config.yaml
arch: "densenet"
dataset: "photos with spoken descriptions (Open Images, Localized Narratives)"
train_examples: 203450
horizontal_flip: false
color_jitter: 0.6
norm: "batchnorm"
stem: "deep"
lr: 0.0062
momentum: 0.85
nesterov: false
decay_fraction: 0.4
Rows from block 7, named by matrix and row number. Rows with one number belong to one channel. Each number is 128 + 24 x the weight over its row's rms, rounded and kept within 0 to 255. All counts start at 0. Numbers have three digits each. After the name is the row's rms in percent of the matrix's.
# conv1: bottleneck pointwise conv (model.blocks.9.conv1.weight, 160x136x1x1), inputs 0-67
# conv2: growth 3x3 conv (model.blocks.9.conv2.weight, 40x160x3x3, transposed), outputs 0-6, a 3x3 kernel for each
conv1.37 109:129077124097152158129140134144111114126117111130105138137100069132134163097118108142117193145140105135152130100109136196119124131184113125132137116126110187140153113144176129136131125134145146126142134131
conv1.38 094:115112108130117136138120100119136128115147146126146114084109138130128149155147165102124153107086097145113187124110132156089129168116141157167088118114137148134180130129153138129132111122137112113153114182
conv1.39 094:127157122126149132124131112141079117130115133159119146114156155120141159116123103113123160141076113119090139110124155114123163120145123060139151141104103097169089132161111108132110126122114121134110118116
conv1.40 098:127091117162108130160133117118115113112113147129079110110152138154163081129118133134144076139115128122120128135108094088144078136116159091141116101147131128132105166120138108132135166125137142150100137117
conv1.41 095:175133131161133137135133134123122112144136150131135138124057140113096128105141168134165086152117121112119153101128157102094103131115112159137117127136117145128146135131109128111123122149098159096120085094
conv1.42 102:141098149144127130157101157140084167126147127157157116108146122117111132137156103095115112098138140120141131144130111102121098151113139194114124113088126151115117176100116144111124134109124155122130128148
conv1.43 096:123121141104122147148157179097173150131159141138143118160125104159109145151122120146117164102113123111133137112112145106130124131102133145131125121141113186104141162104118087125147138072120194155160101113
conv1.44 104:136091120152103127145137083129153141086131147114116174088135123133123122105117114133097106130118156136135126156164113123139108141125139101092106117084112118125117141108142085116125117113136155189142134105
conv1.45 106:143133087113122123125109131113130142133086119121142129122127132106102128086126117127136140098128144110147119127115100120151093148105125135143143143167118122120140136150119104107151129118141129133104137119
conv1.46 099:126091147118139124133098098147117159140107156153094120119133105170144117120153109155139136089117133159119104145111099148105132143078125088132104107091150160148124135139113146157098109148175132120098123114
conv1.47 099:133121116133160149136116157144105146162066144095121128121129158134141085139136130130133153116092130144130126147123087127142091109102162131104136142129152121121159152165111112154112094120103139172107125153
conv1.48 104:132164129104106096132110117108153138140149128150124102121183115122121073076097120111116143147103139109182141133145141143120157114131165108143139108150147140092186135103151117116103122108120118092131169120
conv1.49 106:131133140159111155138117110135089093127144127141120132157089105140137163122126131151112087147142151115125117140091124108157139141123131140120108137136140136139102150108139148109121137128121106177141130168
conv1.50 097:122143140131163142140093120111156112117122108154052108116106113125113097138132144127159076131113141133135138155153095156123114156170134153117117113141129158107130095156161132152114139106130102159111104151
conv1.51 101:155153155146142106113136137130166154088147106100101110117143147111174146099141120156128139123115134087146127116138096135129128144117103143102121102140196170118128123100161106151155114206117121168179133121
conv1.52 097:176147112106119087149093098106110104090121131154174116145165139122144123146156098109112116127116096151098131137104112152113144116114152147094145144163156108162130124124135136129128136100126125110126121126
conv1.53 098:104121115136140110152095112132137149104144153135143102133125133180110147108121130123133112152139136142131131122087129131129108170150103163185111093116108134119145074110120114116112132116132093135153102167
conv1.54 097:132143130100132124145159102128124158118102147185117109156159128092114157126090142110099117161080106092139151156130128130109137148098132122195131106134097091125135168090142168154148104136119140096126096141
conv1.55 101:158151135134138127118126131110127109123134110114126120150091140107114149132109121146147144133121103137096131099132128164089122124103134134100154103149131114169131106134144140157137119101111157074137141090
conv1.56 091:109131104181118102134145108128135127118129158133125104143107083128094150120113103110088123122098122106157132107110130171147127119133141118166126127110161145120147155159109107145108156110139113143135116121
conv1.57 102:102107114165105140132092132098166116112138154147152152106103147171111151161123121105087106130130120136127162134133132100150167134148100132109109099093128115117129105127118147107092125106144143109084181136
conv1.58 102:122101138129155119115101125137105123144100127114101153137127115151117131104216129113131111119103148111122105156128159147183102107103119103135093090135141148173124118119165140089096132119146091129106153101
conv1.59 091:181100129127136100095191150093118120118095123137082127112166126117110096129152077157145125139131143114144143119140134150133096119129119109153112143092145092157143105136117155099112165121126142138115089124
conv1.60 097:178090130115113120113148150109090138166149113145076133103167145132126135153106143136139135141135110131098155126149115125134155115081130109113169124129137130125110112111152127165121122127127140166146120138
conv1.61 086:119125119164149116138151178134130129113135106135149140139152134118082156131134111102124132121150130095154129123145087137102129122092121144155103157148126083161090139162162159195122101129106149072131159133
conv1.62 101:150127146143147140108162149138115097086131102125158119146143114134136102127083069135098096112148122118188113094155144137130127111165159136117117116154131134126122139137136143105174134135139135123128135124
conv1.63 097:145144159145150160145127105103096137186132112120132124120155131092116142136174137133100119126114129125114121121113179123148129139148137128149141093070121091105112110122152136157162118151131153132118136162
conv1.64 098:126139131105153172114128180102133143126102109110133129143135127116112132119140120118142133153133105148123130130071122144164105119113141149131131135163123148110134102136118183136134103073136138123154150082
conv1.65 088:131111107167157110133130156136164124128121174101109147129135099116140142138150099128113133143101141092096122110079110130137095112139158137104120139184157093157148125112135151121148142105112117128142143126
conv1.66 103:112146109161156122123106137098116127129097162184107127138109150135169130106130112140120111099141113136121143157118103135102127108081132086114135142148148142141114199177132132139120115120128137129106136103
conv1.67 101:104106121151157116095114111094128138115132145137102126120169138145104118140123152161138114105161116120097118110103141119137155104127095140122126109101136114091136123086104139063117160103164117138109120142
conv1.68 100:126100144086211146185136163136144098140104156125132093100146144128152129106094121126116089138095106154100112163089169150133114103134134126145086157138115091109118142146108109096128135117138152137117136103
conv1.69 108:131131132109152130110088104109142142129145120120150082159118140113117128113098120134133138167157119146143129118115106108097109104107093166115110134135161122135129171122105118099128119116113129133176167090
conv1.70 091:118121124089106125167107101181116101091097125095155171100165138160091147120123131111114139126086133144139153131130155133133190124178127095109135134085111139136119163121111161145111097106103107106117127144
conv1.71 102:124151135062137106169125138122166134109134119114149156127130126159141149133101150138107121118098141153112124125103125137117135151089130136120139141125093119122166127167102142157174128148140133136141111115
conv1.72 099:144081121090142118145142156135114135117110160104108112124100084116122158125109109163138130138089118147138134183150108117108115099152176148147098111141113142155099128126115158069123158131121151118122158143
conv1.73 104:044116101131152145125114109139105117119127124103142132134179151167108094124130134176149107137102191118140102109153145159131135139106137108151134162139131156123124165126104085103115142120118108152151128128
conv1.74 103:119113148143151159099140114105111068135143081118133129144098134110167127141158122137119148122081176108122118123140179156100157129128148143129128180123157079115123103127134126138145127118161142161109148102
conv1.75 104:125099153146150147125106155151129124130166114124109119145121091123121089122117139113121109152075117116131130100108125097102120143152131117114090178139136132172122136160140115123147140141139145109050118134
conv1.76 101:140127106135057142167079113140112161170115116155137109159117174130161124087097089096150155122095155103106108123137141148098109146144145138167144108172135162120104115096175132131153131099109141124126112138
conv1.77 100:141076156130145175097159102118108097140154133154123108133098109139129140105151129147134106106166101127125147167173179142092140105130135147161086102131131105140144101132116146129148121129124101143134151123
conv1.78 105:130179141109121102091098151126102147107103131128102105144151118149154131139157100120142094125114135155127105119089151137145102142125124099090110149136156147135197080120113134119132126173104089132124075121
conv1.79 099:117133150099120127127171141141141126107091162110128137116112076128132083119102125132133150103116155131094098127091077158145107090140123128125139114114167134133135181131158130133131140130165141112138103128
conv1.80 094:128145117134106137112139131198138132141086101162082139120139113133080077166170163084117119138086117139150155096168137126123101115146123131118126149107122136115151115103138145160104097164127098139143084126
conv1.81 098:148101149111124121094164087161101144193110129170127162111119115144079114117133150117150106120127129134131127101171117125122121112111160127130140126102164107124124083105126158136145105111133140157118126112
conv1.82 095:143159132146113162109148099159118129117141140141163163089135168124133125166131133133151147120117084112100095135127125106136130109104094113163128155161124121130116150095099129129117100097100097119125137132
conv1.83 102:148114081102135160106125072120122156132112097124129083167128131132075148155129145162178154124133135129142099167144159135158128126118147113096146098120113127134114125118116155116118138166163132117156099124
conv1.84 101:114114107161119108096117164168132148156116172137163114138129159099109085121131131095156114126141099118130119123129174153095115143125136139162144095127138143162164147146108113125121142108123142133132164129
conv1.85 099:121120110159155153144113128131103152185156157115129132105140137127132148108101106115101157153105141161131118142154136149111104167129110105109143112133083144094122146119117128139167174191106187073169091127
conv1.86 091:144115165154130133159147110157146136158131119127122128118126131105141115140154122102118087154087103142115118158096142121186123128152125118122134094070115142132087137156114096115152093116077131169141150093
conv1.87 097:111127081167130115159147136109140108136153088132101107118168163149110116138158143122102117093095153135131124130101117178149118114184127140114122086162153102117137106122113134142147148113133126166099153131
conv1.88 097:116098126177124136148147158082132133136148112154098142118115132117167114128067115114134145108114152129124161128121149179158150166132113120178134114085123137139109140120094100145117093156134122116079137151
conv1.89 100:120137169115096116140116136129121123146141094142157113112110101125179094120114124118113134132129097171120127104112097128131113130175125127085115123097131130109153096113090160138128135146100100188133134094
conv1.90 104:158138120100113110147097104092172166138121157127121143128103097167167109141116088122114135173131123127122127135113138100087151112157094105097132133133148136116111121146122160159080108127108136115107150135
conv1.91 101:131137138127118103097108145106139137120148147135117112159139157170124107127135122119144134141118113117117148105132141129135106121121105147130152134128251100130146141099098115097121136111115157123154108107
conv1.92 096:146157138143161115118167111131097150109146142180133119152171098133147124154156174094093149129085140087098128076151129108107108122139161120130183111202155154158106161135152123121121115136132090124119095117
conv1.93 092:110131097138138138121109137117113083154106112126142132114134169102148136151143145115125069168102134139140148135120122214114127139069106150141122139133090122152140142117132112154105158091099137128092150115
conv1.94 103:127130108138117140133109109147148142136133113103115118108134172166099144133143146133125086138094139152084108129134117118199147090133135128114144141095119141090123152115130103130168147159115156163103107143
conv1.95 100:149094140144097162141138093094141131108115105129094140157146100152110110122104129126123114144133156084106126132150136125090111139094142106144146147121143176142122121090111128167146125106117145165164098163
conv1.96 103:102126112111121129132129144171119078095119131149120107152128163108168135111166140149084149099141153129110138110154116125113147100122106163128116166140068122119115165118129123129121150142124115143125144143
conv1.97 101:127140078111143117080123115134152107151145137095199115147110111115128127094171143165129132125114132142098152165108147119113124106166139159096108153148125123131149137123106115162155128152134128140098155160
conv1.98 104:183084125129128146171136119099163152141124097142155123133135100123133127171147117105152123132078142143117130149151147103152174140132089112140131115098129132106119089132074173139119125186135106147162126120
conv1.99 101:130173068121121140082161143135131121080132156127140087082119153189125095127134097089120123127105105116136179115148145140168115119147140096093147140098114156120171115106150138134122137119173105121094147109
conv1.100 098:105134114140153130127128126151117177173092138122118145131109143088140113169116148089115122132135103165102135124119108073140105121107082102128158141124130132120122174126142153157163131114114138122166128132
conv1.101 102:153133100128114135076145189104109138130147185112142145103182150138110149117153152101129121101130136136129096123117109111141105124139168138083123115150180092135121143123092131107097109123138123091118139146
conv1.102 107:110118114153118161142138104112165088144087142125114160144148141138085180115120134165118132161120090087118106122099165100144137125109132152133114112124135127130120149135074134144146146136131134129098121130
conv1.103 094:094115124133127131131160123112114105116094116128154107130134118135148131156106137086126111095139153098120127153116167133182107130096148166144139143204104151158112114140120111135149117119121082091131160151
conv1.104 100:130132113119139136143095141161104113160159138130143151130147149130085124154152145149114133094140116121126126147123123142155140135072074133122171152128113142143111144173114155108127093146140154118136138122
conv1.105 113:095106112150087127146095137140139130113096103112106131179132120124131142119159125165135114085118101141139117118112124147100120149143148126131141108120153122150149130124122091130102158093122114118128090062
conv1.106 100:153138134060126133124127099138139109136157128098148129111124157113117132098109134150120130119134139138126136100134130090146112113128139118148142134119137112075114094129124137108106165128156137177117145169
conv1.107 101:186136128126110096165147164137103141171136164119137095135123102111113134155124083125133106095102158116112131133173104121111139123121134129113114127144073156178093138103162143116176113106114098207107110143
conv1.108 101:119147112118177109153141109115128119100100156102123108109135120129124156150108140077108126144126142108115113140117194131166123107128170103149137175142131150128154075119175123146116115136098113173144133112
conv1.109 104:100161156176121117104124121124124135131118085127207070110125173111129115129095146100143137138109151168137140181146142126101142127174104109135115151159098129104151165118108099131110110099110123121105149128
conv1.110 098:147138089152136113104157169104117121108136118159085126137152131147112122105103136076083093164143133123164133164110141129188165113159088158102109146165102149105105141133132117143144097152111123105166133110
conv1.111 101:146172097102091082121102144151163104129124136136175139093123102122158120118152129180122126123136125144125182082126139085097127142128121127134115122072112144140097152124081140114185115126124120117145153114
conv1.112 094:140128121157123097136134151122153134182165127174126147125104144122113097142103126100150163134091159112142114136145120155139120139081108075147146100119117138112117132147114137109124120137113115112150099152
conv1.113 098:132114158191122150151130101102091130157139083120139161126121111129153144134099103107097112131135159110129156108132134124112107107162140139107099102137117144096135108117158134141148162163106123082122182107
conv1.114 100:126137116152125124103117094127132135104160116101135147126138115171102129133121091110110117131126125161106137127137136098137106145128110127145149130103111130128095135149111118138137085145159095122157153132
conv1.115 102:122150063134156152113131125120138138164114148145154089117120116094137130096141134114126125131134118167170134118106091115182132109115135156156112155161098111108126078132129120123120102159125145108104124147
conv1.116 099:142110140123151146142100113107103168153149142129109093100116180156117110137165126152108139103173101140121113129137100125195132119105127115110146088137102131130140150174167129126108129091143109160116131103
conv1.117 095:129139155153130104114146153133120133108119126144104135120107105121134144152137144096116152172080172161135117147129145120105131120164104116134140095123131154087111123118126087076113173146111106121124106138
conv1.118 098:115140129155111118169105119113128105116137118106138142133163151133101104117128121139107124124174130098101120131150109123103126145099124147122132159130108099119104123102126129101105129132132122144136144124
conv1.119 103:099111137142149126147110107153078107100152135124145125093139121143188164163125151106109128110148103156156083128109162113150113110122137133138171110173102104162130143130097151118135140130117134101121106141
conv1.120 097:136141146102097126133136184091098146106129151121158104147125098131111129076132160124153129152141125113124125133121091149118085131113105129150124130122135120083115118176110092124118173093156137130094169129
conv1.121 106:107122108129106099103111130144101121114157133158159108172110125142128151102123183146093123116143190116111132142039133132103105104116107139157131119103159148121116127113134134134142136082185146095118141112
conv1.122 102:141160134081095115111135107139101100098129158137085117139120143156145084159117113170124105123095159137121089116102151078103173122100120171111137128108138138159117139137106149147117126149104137146114164130
conv1.123 095:182103174118129111105141160114141130108109125113146119126115160138139160106120121106139101115139106120114110134165149136124140115109180144132089138112125102116116133115127145129130113119140120066072142125
conv1.124 102:093196108137140113133136143150135077111133143149092157133098110166107147113145130142088068182093095081125134134096122156128128134142086126099073158134123115150095146143160140150135100133125127092145105142
conv1.125 100:139091122121124114105150087170131159088107129132098171124144130130157114133082149117148118105103122075129125124149102131156058162144118155153110127068104100105156130105074147110138127118124111174160134134
conv1.126 095:167122145134122113138123135090113167151114128116158149149155116120163119072089116113145123093176163111133119135160129129155115139094127136124127108100110133120156080154145128143143139112109140173087144096
conv1.127 100:130146098150129153111117116132166124111097117126100123098129184118178127130116147137171112129129110098142132107166102083141105141164129131113135105133183123123136123069123144142108133141169123175138109096
conv1.128 104:128155128109116125150145135138132147080135106108106127116110174115149117156165142165153124112155118110114114085114115114105128130107130112099175100116118131139115099111158111119097152110108113156149160159
conv1.129 103:126118139130131144153119096138107105149127138146095147146120119113140119146168128118123104134145146139086141091104079096096152092109149114116151135121124149114159112132180082102163135091154158111103094163
conv1.130 098:112123162115203128123110141090141127120133158138135143150128115145142109109120141125122114083117136164108107160100154153118142116166143163113141130097101124099155166105129103139103115135147127104096153149
conv1.131 111:156088128110099103147185148139142128107120134129125111172101108108111096149115142130133136141151147140136136125138113104140147121129122138141113153102136174126122115128141118072127136118190109142119137107
conv2.37 117:111119146123147166118140158128130156143125142121127106074091127089101137092103125130108122135124137146154160143144129155119089167145114128134151112132157095117162153156120160144110140129116
conv2.38 104:090151148085168157073139163111126125113131135114129104094103096086101084094093114145126103136094110138120141178177171129103127129126143142159141135114141140145128146128083135118084158140111
conv2.39 102:125144145103137151084081080135132122129123106145140121147140144141134146145134158157139150117133117080078083136154153096109121107104105121132132116121119166166159103121119125154137104124115
conv2.40 100:108164155104170117091134115102085106129119139157145180150135149152128145138155129125135157122117130158132167112128127125119144161165155106107148120127135133110132119134136125138139112142125
conv2.41 097:152114087101095086111084087151123159116072094139126143132119120135117128136127154138161163120137129070067066101091120108112124115126105125111146129106097182133147106121166110118158115113148
conv2.42 096:156120107129112101092109122163130162109105139095098140119119133108110110116109110164177129131117091165145122149165142140159124141159132117117121115123116132106107125099126149136144181157142
conv2.43 115:133096097134125123142128112208119167153072130161130170116142131138164130112130097139155135137129126118119124107126129106126128141138143090111103125135126126126150085120145096134135089129130
conv2.44 136:120131122111131116114144105146141148112116115147142141142133152125119152167135150167147152134095104156120121154148147159115114124101101097122155095088122127123149060089114085115130064100121
conv2.45 115:119120122081123138123149139121085121114088117168173177133112118130132129111109111124144160134146143070079093117087092147125111165163167079090087144145129145148152136159136105127130075104129
conv2.46 122:122113117127134132125138119141100142115072123145153185129108149115106168120096139131137142133132121099106093135122132145104101169137153104121117107124110128132129100117127106127141086107125
conv2.47 109:142095081087118097101143115194124146121069117119075129143136169145094157118107102121161132091115096101090093046097082152167146201193154123136174125131143145134117095092109130117104145148111
conv2.48 102:117098146137118157113108124090097123113109121082115116119115071136151116123154109106103117100113118125138162095110124101129136154168149162131109110121084110122080158135098137127086147127092
conv2.49 099:112137148125143164118114114123127128141118128160131134145138139106118133113120138132119137118122156100122166067099112116139157116165175182131152122138175124136137187141090171124093189141091
conv2.50 089:104122134079117144086119139084120107090116113091079085169148138167147147158110157147126124123102099156112123150120125158127127144138128138143163138088141116099132107121157129121146146160173
conv2.51 095:121121133133112149156125150171156134160123118146118117136092131170102131142115146144150167118117144115099108148131131136125092124151117181139132146124141135120113110121123141136135154124117
conv2.52 110:134147100113128113097083072169137118162094078168122116137141166118131168154165217157166156111134128093084105119131157111114120133117140153139174093097118147137145090122130092141136073111118
conv2.53 088:117144155101139141125153133136156130111152142103115109112106089126129092115110114122095121112106131134140146166153160117117130138143140120107103133113121126114117170168140144128152195188181
conv2.54 104:146117091146180153114119136130136167142124131144119138143121140118133193130136157127145131120124128125126153083120101103147138129161156190147151119132132095121120154114101167155119140140109
conv2.55 122:150108116136124129126142136177139162135078131171161186105105134127125150116136166158184180131118142106097110115120112129131137125130149082099118119141120179153159126139131129155132109138125
conv2.56 096:158152163089130175122129132112110104106095095116116095133101104152096113125097103116125094121100088174146123108095112149123107144149142098087116106086116111106112106155208108105171102159204
conv2.57 082:102151106098227146115147125117122118109121130117108110123121115118140141137137125102095118119089132145128138129130161121106150140137165121097116113105118125120117173182112144118114137164141
conv2.58 104:115167136083153146088122128122110117125121144152166166141148119097109080074104078111126128120103115096107120165170184141134141105125148086108138123129123125123128132140123112121124119127137
conv2.59 093:095134158099136167106106132111147123145137083124119093165132144159124159114111156117111130112077088179141148110105120108107112124153154218155130159094110140137118105130108136124091135149127
conv2.60 125:129088112162140134124144118117118176124110143131153151162138172126114184099102145138172168118130145095109122083080076104150125158197164189145137148103104149123123132120121144137116127137095
conv2.61 091:107126153075174166087137173117126120109146101135139103154127103128111118125136142150125101133113098137127127172150162147114138120106134137132116137133125125122121174115077136105092150142120
conv2.62 106:109177164093146155121135132108105123118140143148127141142124147140119152140132166130129147115108137115121137074066053125118129171189166123101102144133143147143138160169117146151123107137122
conv2.63 101:115108122120161147095133144154149124113151178145122118124098126158090088158084086145117140112111126125131112125127122135135149144136133151142140137148131144124125134150096125148113134138109
conv2.64 097:147145129137152120122144115105119165117129175110129183076091090096124144094165147136130132148133135147122157103095124117141154119152182136125162115162178125129161176165103178150089172156087
conv2.65 090:131157142064198154109184130141143134095103092126125126152158143146148160123128132117121087125115088140136124084089098125100078138139137120088096111104114124128139126114108134121109123130119
conv2.66 119:136125112132149116113119097130106105157139115158134147136122171148124178142133155129138126135123114140127142116115137079109134104116145144129139151122137160118141069130125086166143050140150
conv2.67 092:074159128061119109103136126158152135143136137141149143110099087157149113161140128117120159118108117147120141155148147105103109107113119119108074134107107154120125124149108116139114124141115
conv2.68 094:171122124121151126084154134160147137139142150132150150112130108141137083131108080131117104142124126122124141129140131091113104134157137087087123117137146124107138156137096115128088123119084
conv2.69 099:093129124087193158098148130128114103117113099093106074130123127108111146109120127162142157114106120112095134148165219098086165087098163164113118150110123144120106197150096148116085181141101
conv2.70 082:107162188092154157064138155118101132142128129138126111103122122131088107132105138150149151144144144143133128128156129153145123126108132112126094080131100119142113135152087122142089118131071
conv2.71 128:138091084142127101139150124171136169134108178164134192152127165160124138168146154151164150132139141086112111115144141120125123148139158104128135117104124159134133093151138096154150066120133
conv2.72 098:123123136129143112123144107158144171129130161132142176095091100116130116098111093121146138145144130120130143134144147114145127132142148092131148134133137087078121175139136180123115192134124
conv2.73 090:122157128139135144138162149117141141140134117114120133135168142121127153117113125138139156103120136095092110132142150101127127088155174162160118133133114160144129123110093128111100156130107
conv2.74 104:131149134128158136115154124102119114113127118118138131168140149138098147133096130123117142123121135150137135132137137088114129105127146216171126180109122141106130104104110110116095128123099
conv2.75 104:126121116125186170113151136144103109148118113134113098152113113152093102148100113147132105144137099137110089135117122142123108143142125138119162132097162127087150111122173127100190150154226
conv2.76 084:155119181165144193101103160148125130141125132143112097092086100108088119125122114164144159132105121125109137167198156143135118106122110131155154116141120160192167121104091137130093154146100
conv2.77 102:109127120113110115131111123159135126123100131160124130089068102142130127108122137118131152121113141110130130130117142142138162152175160105117127111119130126122135147161113134141120128134112
conv2.78 107:114112142107128107074110113099111113124118111109103133111121117123152175121150160137129137112124134101094124100117145128122124136147137155152163096115105128118107128106076149135100157140093
conv2.79 088:124107128090137147103137145129093107157127091149164132163158114148142121152143135139165139134145123081084106082081126140125108114126147151140093173123072143113114166134108151136076151130094
conv2.80 091:103128137125140107063082094119095112138125121119105111126134113151118144127103118130159103102110072108102085130119139108077134111108126168156171118091127120106111129094083132123080187179106
conv2.81 104:139112094140138116111115106217134179129047120149113133114104130150112137120091108167157152109111101119116101101084091131144122173198139146114119135158127129177123095118136126126134141161140
conv2.82 080:094134134138167161140133126126149149130099105133110114154165120106105131117122142098104134112107098132101096087087116061117109127126128168137134142125118118129126090112101096111097090119125
conv2.83 084:110147142163127127114122148101150157114156147080104132084100176115135140112105141134135169121109122117137117145119144127143129097156149106113166113111137092088118156162141150149131190154145
conv2.84 097:145168128103163138113126126145130147095073104121118123111129102145147146137148162126119086118094076126091088144146139135123105154132117017067105096130124142170142131149115143139105150154135
conv2.85 111:149105138127130155120163142160129156135136191142173173122137097125134078110089086160146141122136157134148146135137144098121117097132117131136132124136154150136151145114084132124113127127132
conv2.86 097:143102102066112126083126126188155149135114154130092118124116136163130101152134091140140125104104112167169131121125112179164134159148138097125151095133122111132137099133097115153130118136134
conv2.87 093:133149173110150155126111105116102120146114138150140131108113086120138103112157125111101120107108136145111155115128151100111134116121135139141158104130144132138154185159151165147133117138117
conv2.88 099:163112156138120162139135142082117114115164146127157108083093104111128112135161157130106121137124148153156155153174156138145124130166149133131147134144150137149159165133085166130096147122087
conv2.89 098:110139141098143137094096090106120099126107095126093085139140139128119135141114140147148147122142164110099125102108110122091112136116126160149174111101146129143137117137121134140138142150117
conv2.90 103:102155087119163128110108095145106121134105109123101125143121122128112143144117146137185126106139138081086112085092112107090133123119159177107118168123136169142096138158096113122104154150101
conv2.91 124:120114105116155154129107113107121126141122079136131104158127168117100160129120160127155159103128120094069117108106115089104111104124150219136114186116111161134132118111116107119123101130130
conv2.92 100:112153097109167100093147121129140139160118094128106114119106164107116187113150174104137131124103090128112140109136141103131141150140166170150174135137149126137143111133124104125123106144135
conv2.93 084:158133132111109123123104115184110108152094109196145132125129095173146080168171133131146157091089099122128146118126154098117128132146164143156174106096127178156130089132133092141130073124111
conv2.94 108:149129156136116134133148167142113130129108145151111131122099152179122106157125099141149145107104105155141124125120105183141113194149111138128137101138107130135124118135119139159140131121111
conv2.95 087:121131186095125205114120129136123121146139125183158120128108132158142129167152126146137156138136164117103142139163155137135120101150146174160131157147132135157149147144109138133097138113083
conv2.96 104:153154196129112175148093136126110100152126109160153115135124102142120124148120114132136147130108117175182177105113133143109112181133139139131141117112126129122118139133123145127116138118098
conv2.97 104:104155141083167122114158127120126089136132123129117111144146123128125105126119098114121123104112121118120149164138144155142116109145143182166139132109113140114128131138123119140131152128134
conv2.98 099:127138141121155153099129118144171172126128174156137149149114144146123128140137154154159163114146146098105114103150157101132115111141109178136145141125126158148121136142118126137112114135106
conv2.99 098:097146161101162134091145106084103104084114121119115147116123121106099095126116097121131127114117130104095106112085080126125124137167161123132134122145147100104115177210151147159137130156143
conv2.100 091:122105156044116174069098148118106089143135102135116062132121104120100103136109096158104115134097105162104128153160170101108140116105149172164156101104138126114122161124101146126102186155102
conv2.101 086:113081119062152175105132139152130115092082083105128117153146128132140150134167180108141136102129122109115126087090109099110120112126161138092081149120112173145130195167097158140099170153120
conv2.102 093:093173171137182169111141159123132108138147158153132118108113162130099131133097122164141129125104115117108097110092102136107136162154163128137116133190139117138108133172105146138101177142091
conv2.103 098:182190193144144118096121113100123106144175156103121127116116129116149136112160145124111125122123129183166200166133156129143143136154157138145165120144145151130146128136107147153118177162143
conv2.104 140:104110105125130132138138134151133158127101148133138147168146156143111133133116138161150157125094121159113103145117099163128134212164132123133163121120125172147159084123153105150149078107125
conv2.105 101:105139153087138141105134126113115096120121101143116106132130108126152135160168166119126116140142121116102108098092128138095108134120145099121090117119100140114105194132084165110073164110075
conv2.106 105:126090128169113114131122138111106124092124172134113144154113164163082130156085119138136147113117116127119085125104100112124111155150103128137179139102120123108102116129138126124130142137133
conv2.107 093:143106150118153141088137137130106146109128163139138160130116174147092119182126132141141119131129131151136125128136134182131124162116127089167131127146114155144144110097128148125132150148130
conv2.108 096:100154157105144193092142165116138148131119131108083095130120139125112136126113149115115161101121151090074128059098095111127123162196151160136144126128121104100125129155127146143112144150109
conv2.109 093:148141193143121145134102117087093078133162120120146150099124115140161153120148126107093105123108140179170176169144161120121144133146130126149173105104107134124137167162126161140141128126130
conv2.110 097:116134102124181130155168116133118110141144111143130120122093131141145166132148149126135128114118124155166178098088096134144126108145135169135143130148166127126139156160085139170115121160118
conv2.111 101:086180154082131136120112121128124109125112130143131155100112095096101086126119125125128139124116139102078108128122115124099115109101147137116101118100118132143138162168136149146127158132134
conv2.112 096:111092148112106180094139166198140127172106118151130104132125103144130105104101093170139138109087117102089127122145126106114100136138137138143147122146110106114099099111112129141121117141120
conv2.113 106:138138140115133131095089131133119106123122141141128155116123143145135126143133121145128131121129143158139147163157135139145116159149132090082098095125120104118143123137103125136114121140129
conv2.114 091:130113130097119122109153107149145169104089147115133154136149150135138156158127164139125120107129112127139145054098120082115159102117144100132101160125084136127108137143085156156103142151115
conv2.115 091:118134140108134111058108129140145125127143141096106109137131150116115135097105112137128144106125130116138180096095101070099099087129125175156157094121122114114116138099054148106070187147106
conv2.116 099:128123060106134100104145137199167158148103133119103124111104131115117117100109105156165153117105102126119112128140127135123130171119121085110133125126119172114107104138140100129139137130145
conv2.117 094:137127144109142142129138123117104122126101091124105106131107103153150159134128135111099089114094096155132118089078114133103088136132135136098122120094123119107140124156198113110176122166223
conv2.118 091:102123124105135149089101085132132139099112118140139144122107128124105126155128145153127146112113144110069093149128136115072096112093113138132124102076126163146181111121118141146127139149119
conv2.119 102:132172151130159128099137131108119122157169145122129114128131108141145108151147129117126095125122123141158168155144141125156139135135133146126156135138142138111114112123099118120118155137118
conv2.120 076:097100117106177148084145083142110140117116136136162164139110109124105104139112104144140120132144142102098109125115125125101083151134144114100122152144132159112132173174138145121118128128148
conv2.121 095:111103102128158127097155133128127132126105096087105085176177116146148141110106121163182123120114103138134134163161201154113137120131124124136114135130110104115118098132097117143120169174157
conv2.122 092:125132121142141136112127120155125140125100141124093145126136153129101133148128150123166180141147151070074074114123114157134124159150145135161140133115111128106112120124108123109103116096096
conv2.123 080:153169151143131135132131131135126112118130123122121110088097119110108125113125153158151159160124157174137188142177173101139143109137128126123100126122105112116096123130105113131096127133091
conv2.124 100:118178147098166141109167129128139115119105094129118098144152138158152144167148148118145113117122102145158139134101136129094111124131140114109128145137137112112100120131101099130120133155120
conv2.125 099:114132131101143112092139095095101154089111147148118148139116153146115139165105138132138179131132144112094092125126111155133103165144104106148164093091105118121119094133126103130127081107100
conv2.126 098:117133147115129127104127123142122160123118169169135158137121135141121117165149141146130165121104154157131162124107101138131129141171128129144189105111147159127147111126165113121166077076126
conv2.127 119:104108118133126147128121146104137129114115112099067080161144163158116157156123158127137159102136130104112135135116133128105120139146123179157146153112126119122126089091114105122135117145140
conv2.128 110:124123091138146125118148139180158153151099141143126143163132138142108096111084073141178190103127108086095086134157179114131139098099132115121131139114107148122136081101136102121140117120149
conv2.129 092:117130139108150127134129114116106137091097162113132175141125147122113146139099139167175138148144116153135078115116081137141114143144127142120135108107126118135159169155141171106099170120118
conv2.130 082:174123118120132108145142128150123125122107106118100099121140124158182155145153185155109111153121109153133143134134116106112101121091082073073069103126103119116126108132101120153098119145097
conv2.131 099:135099141173140154121120137177141160163118107135120102131132119154129102168133095149177172097093110105097077120128132126131123143143106191151136165109102160120105098119129134158127142156124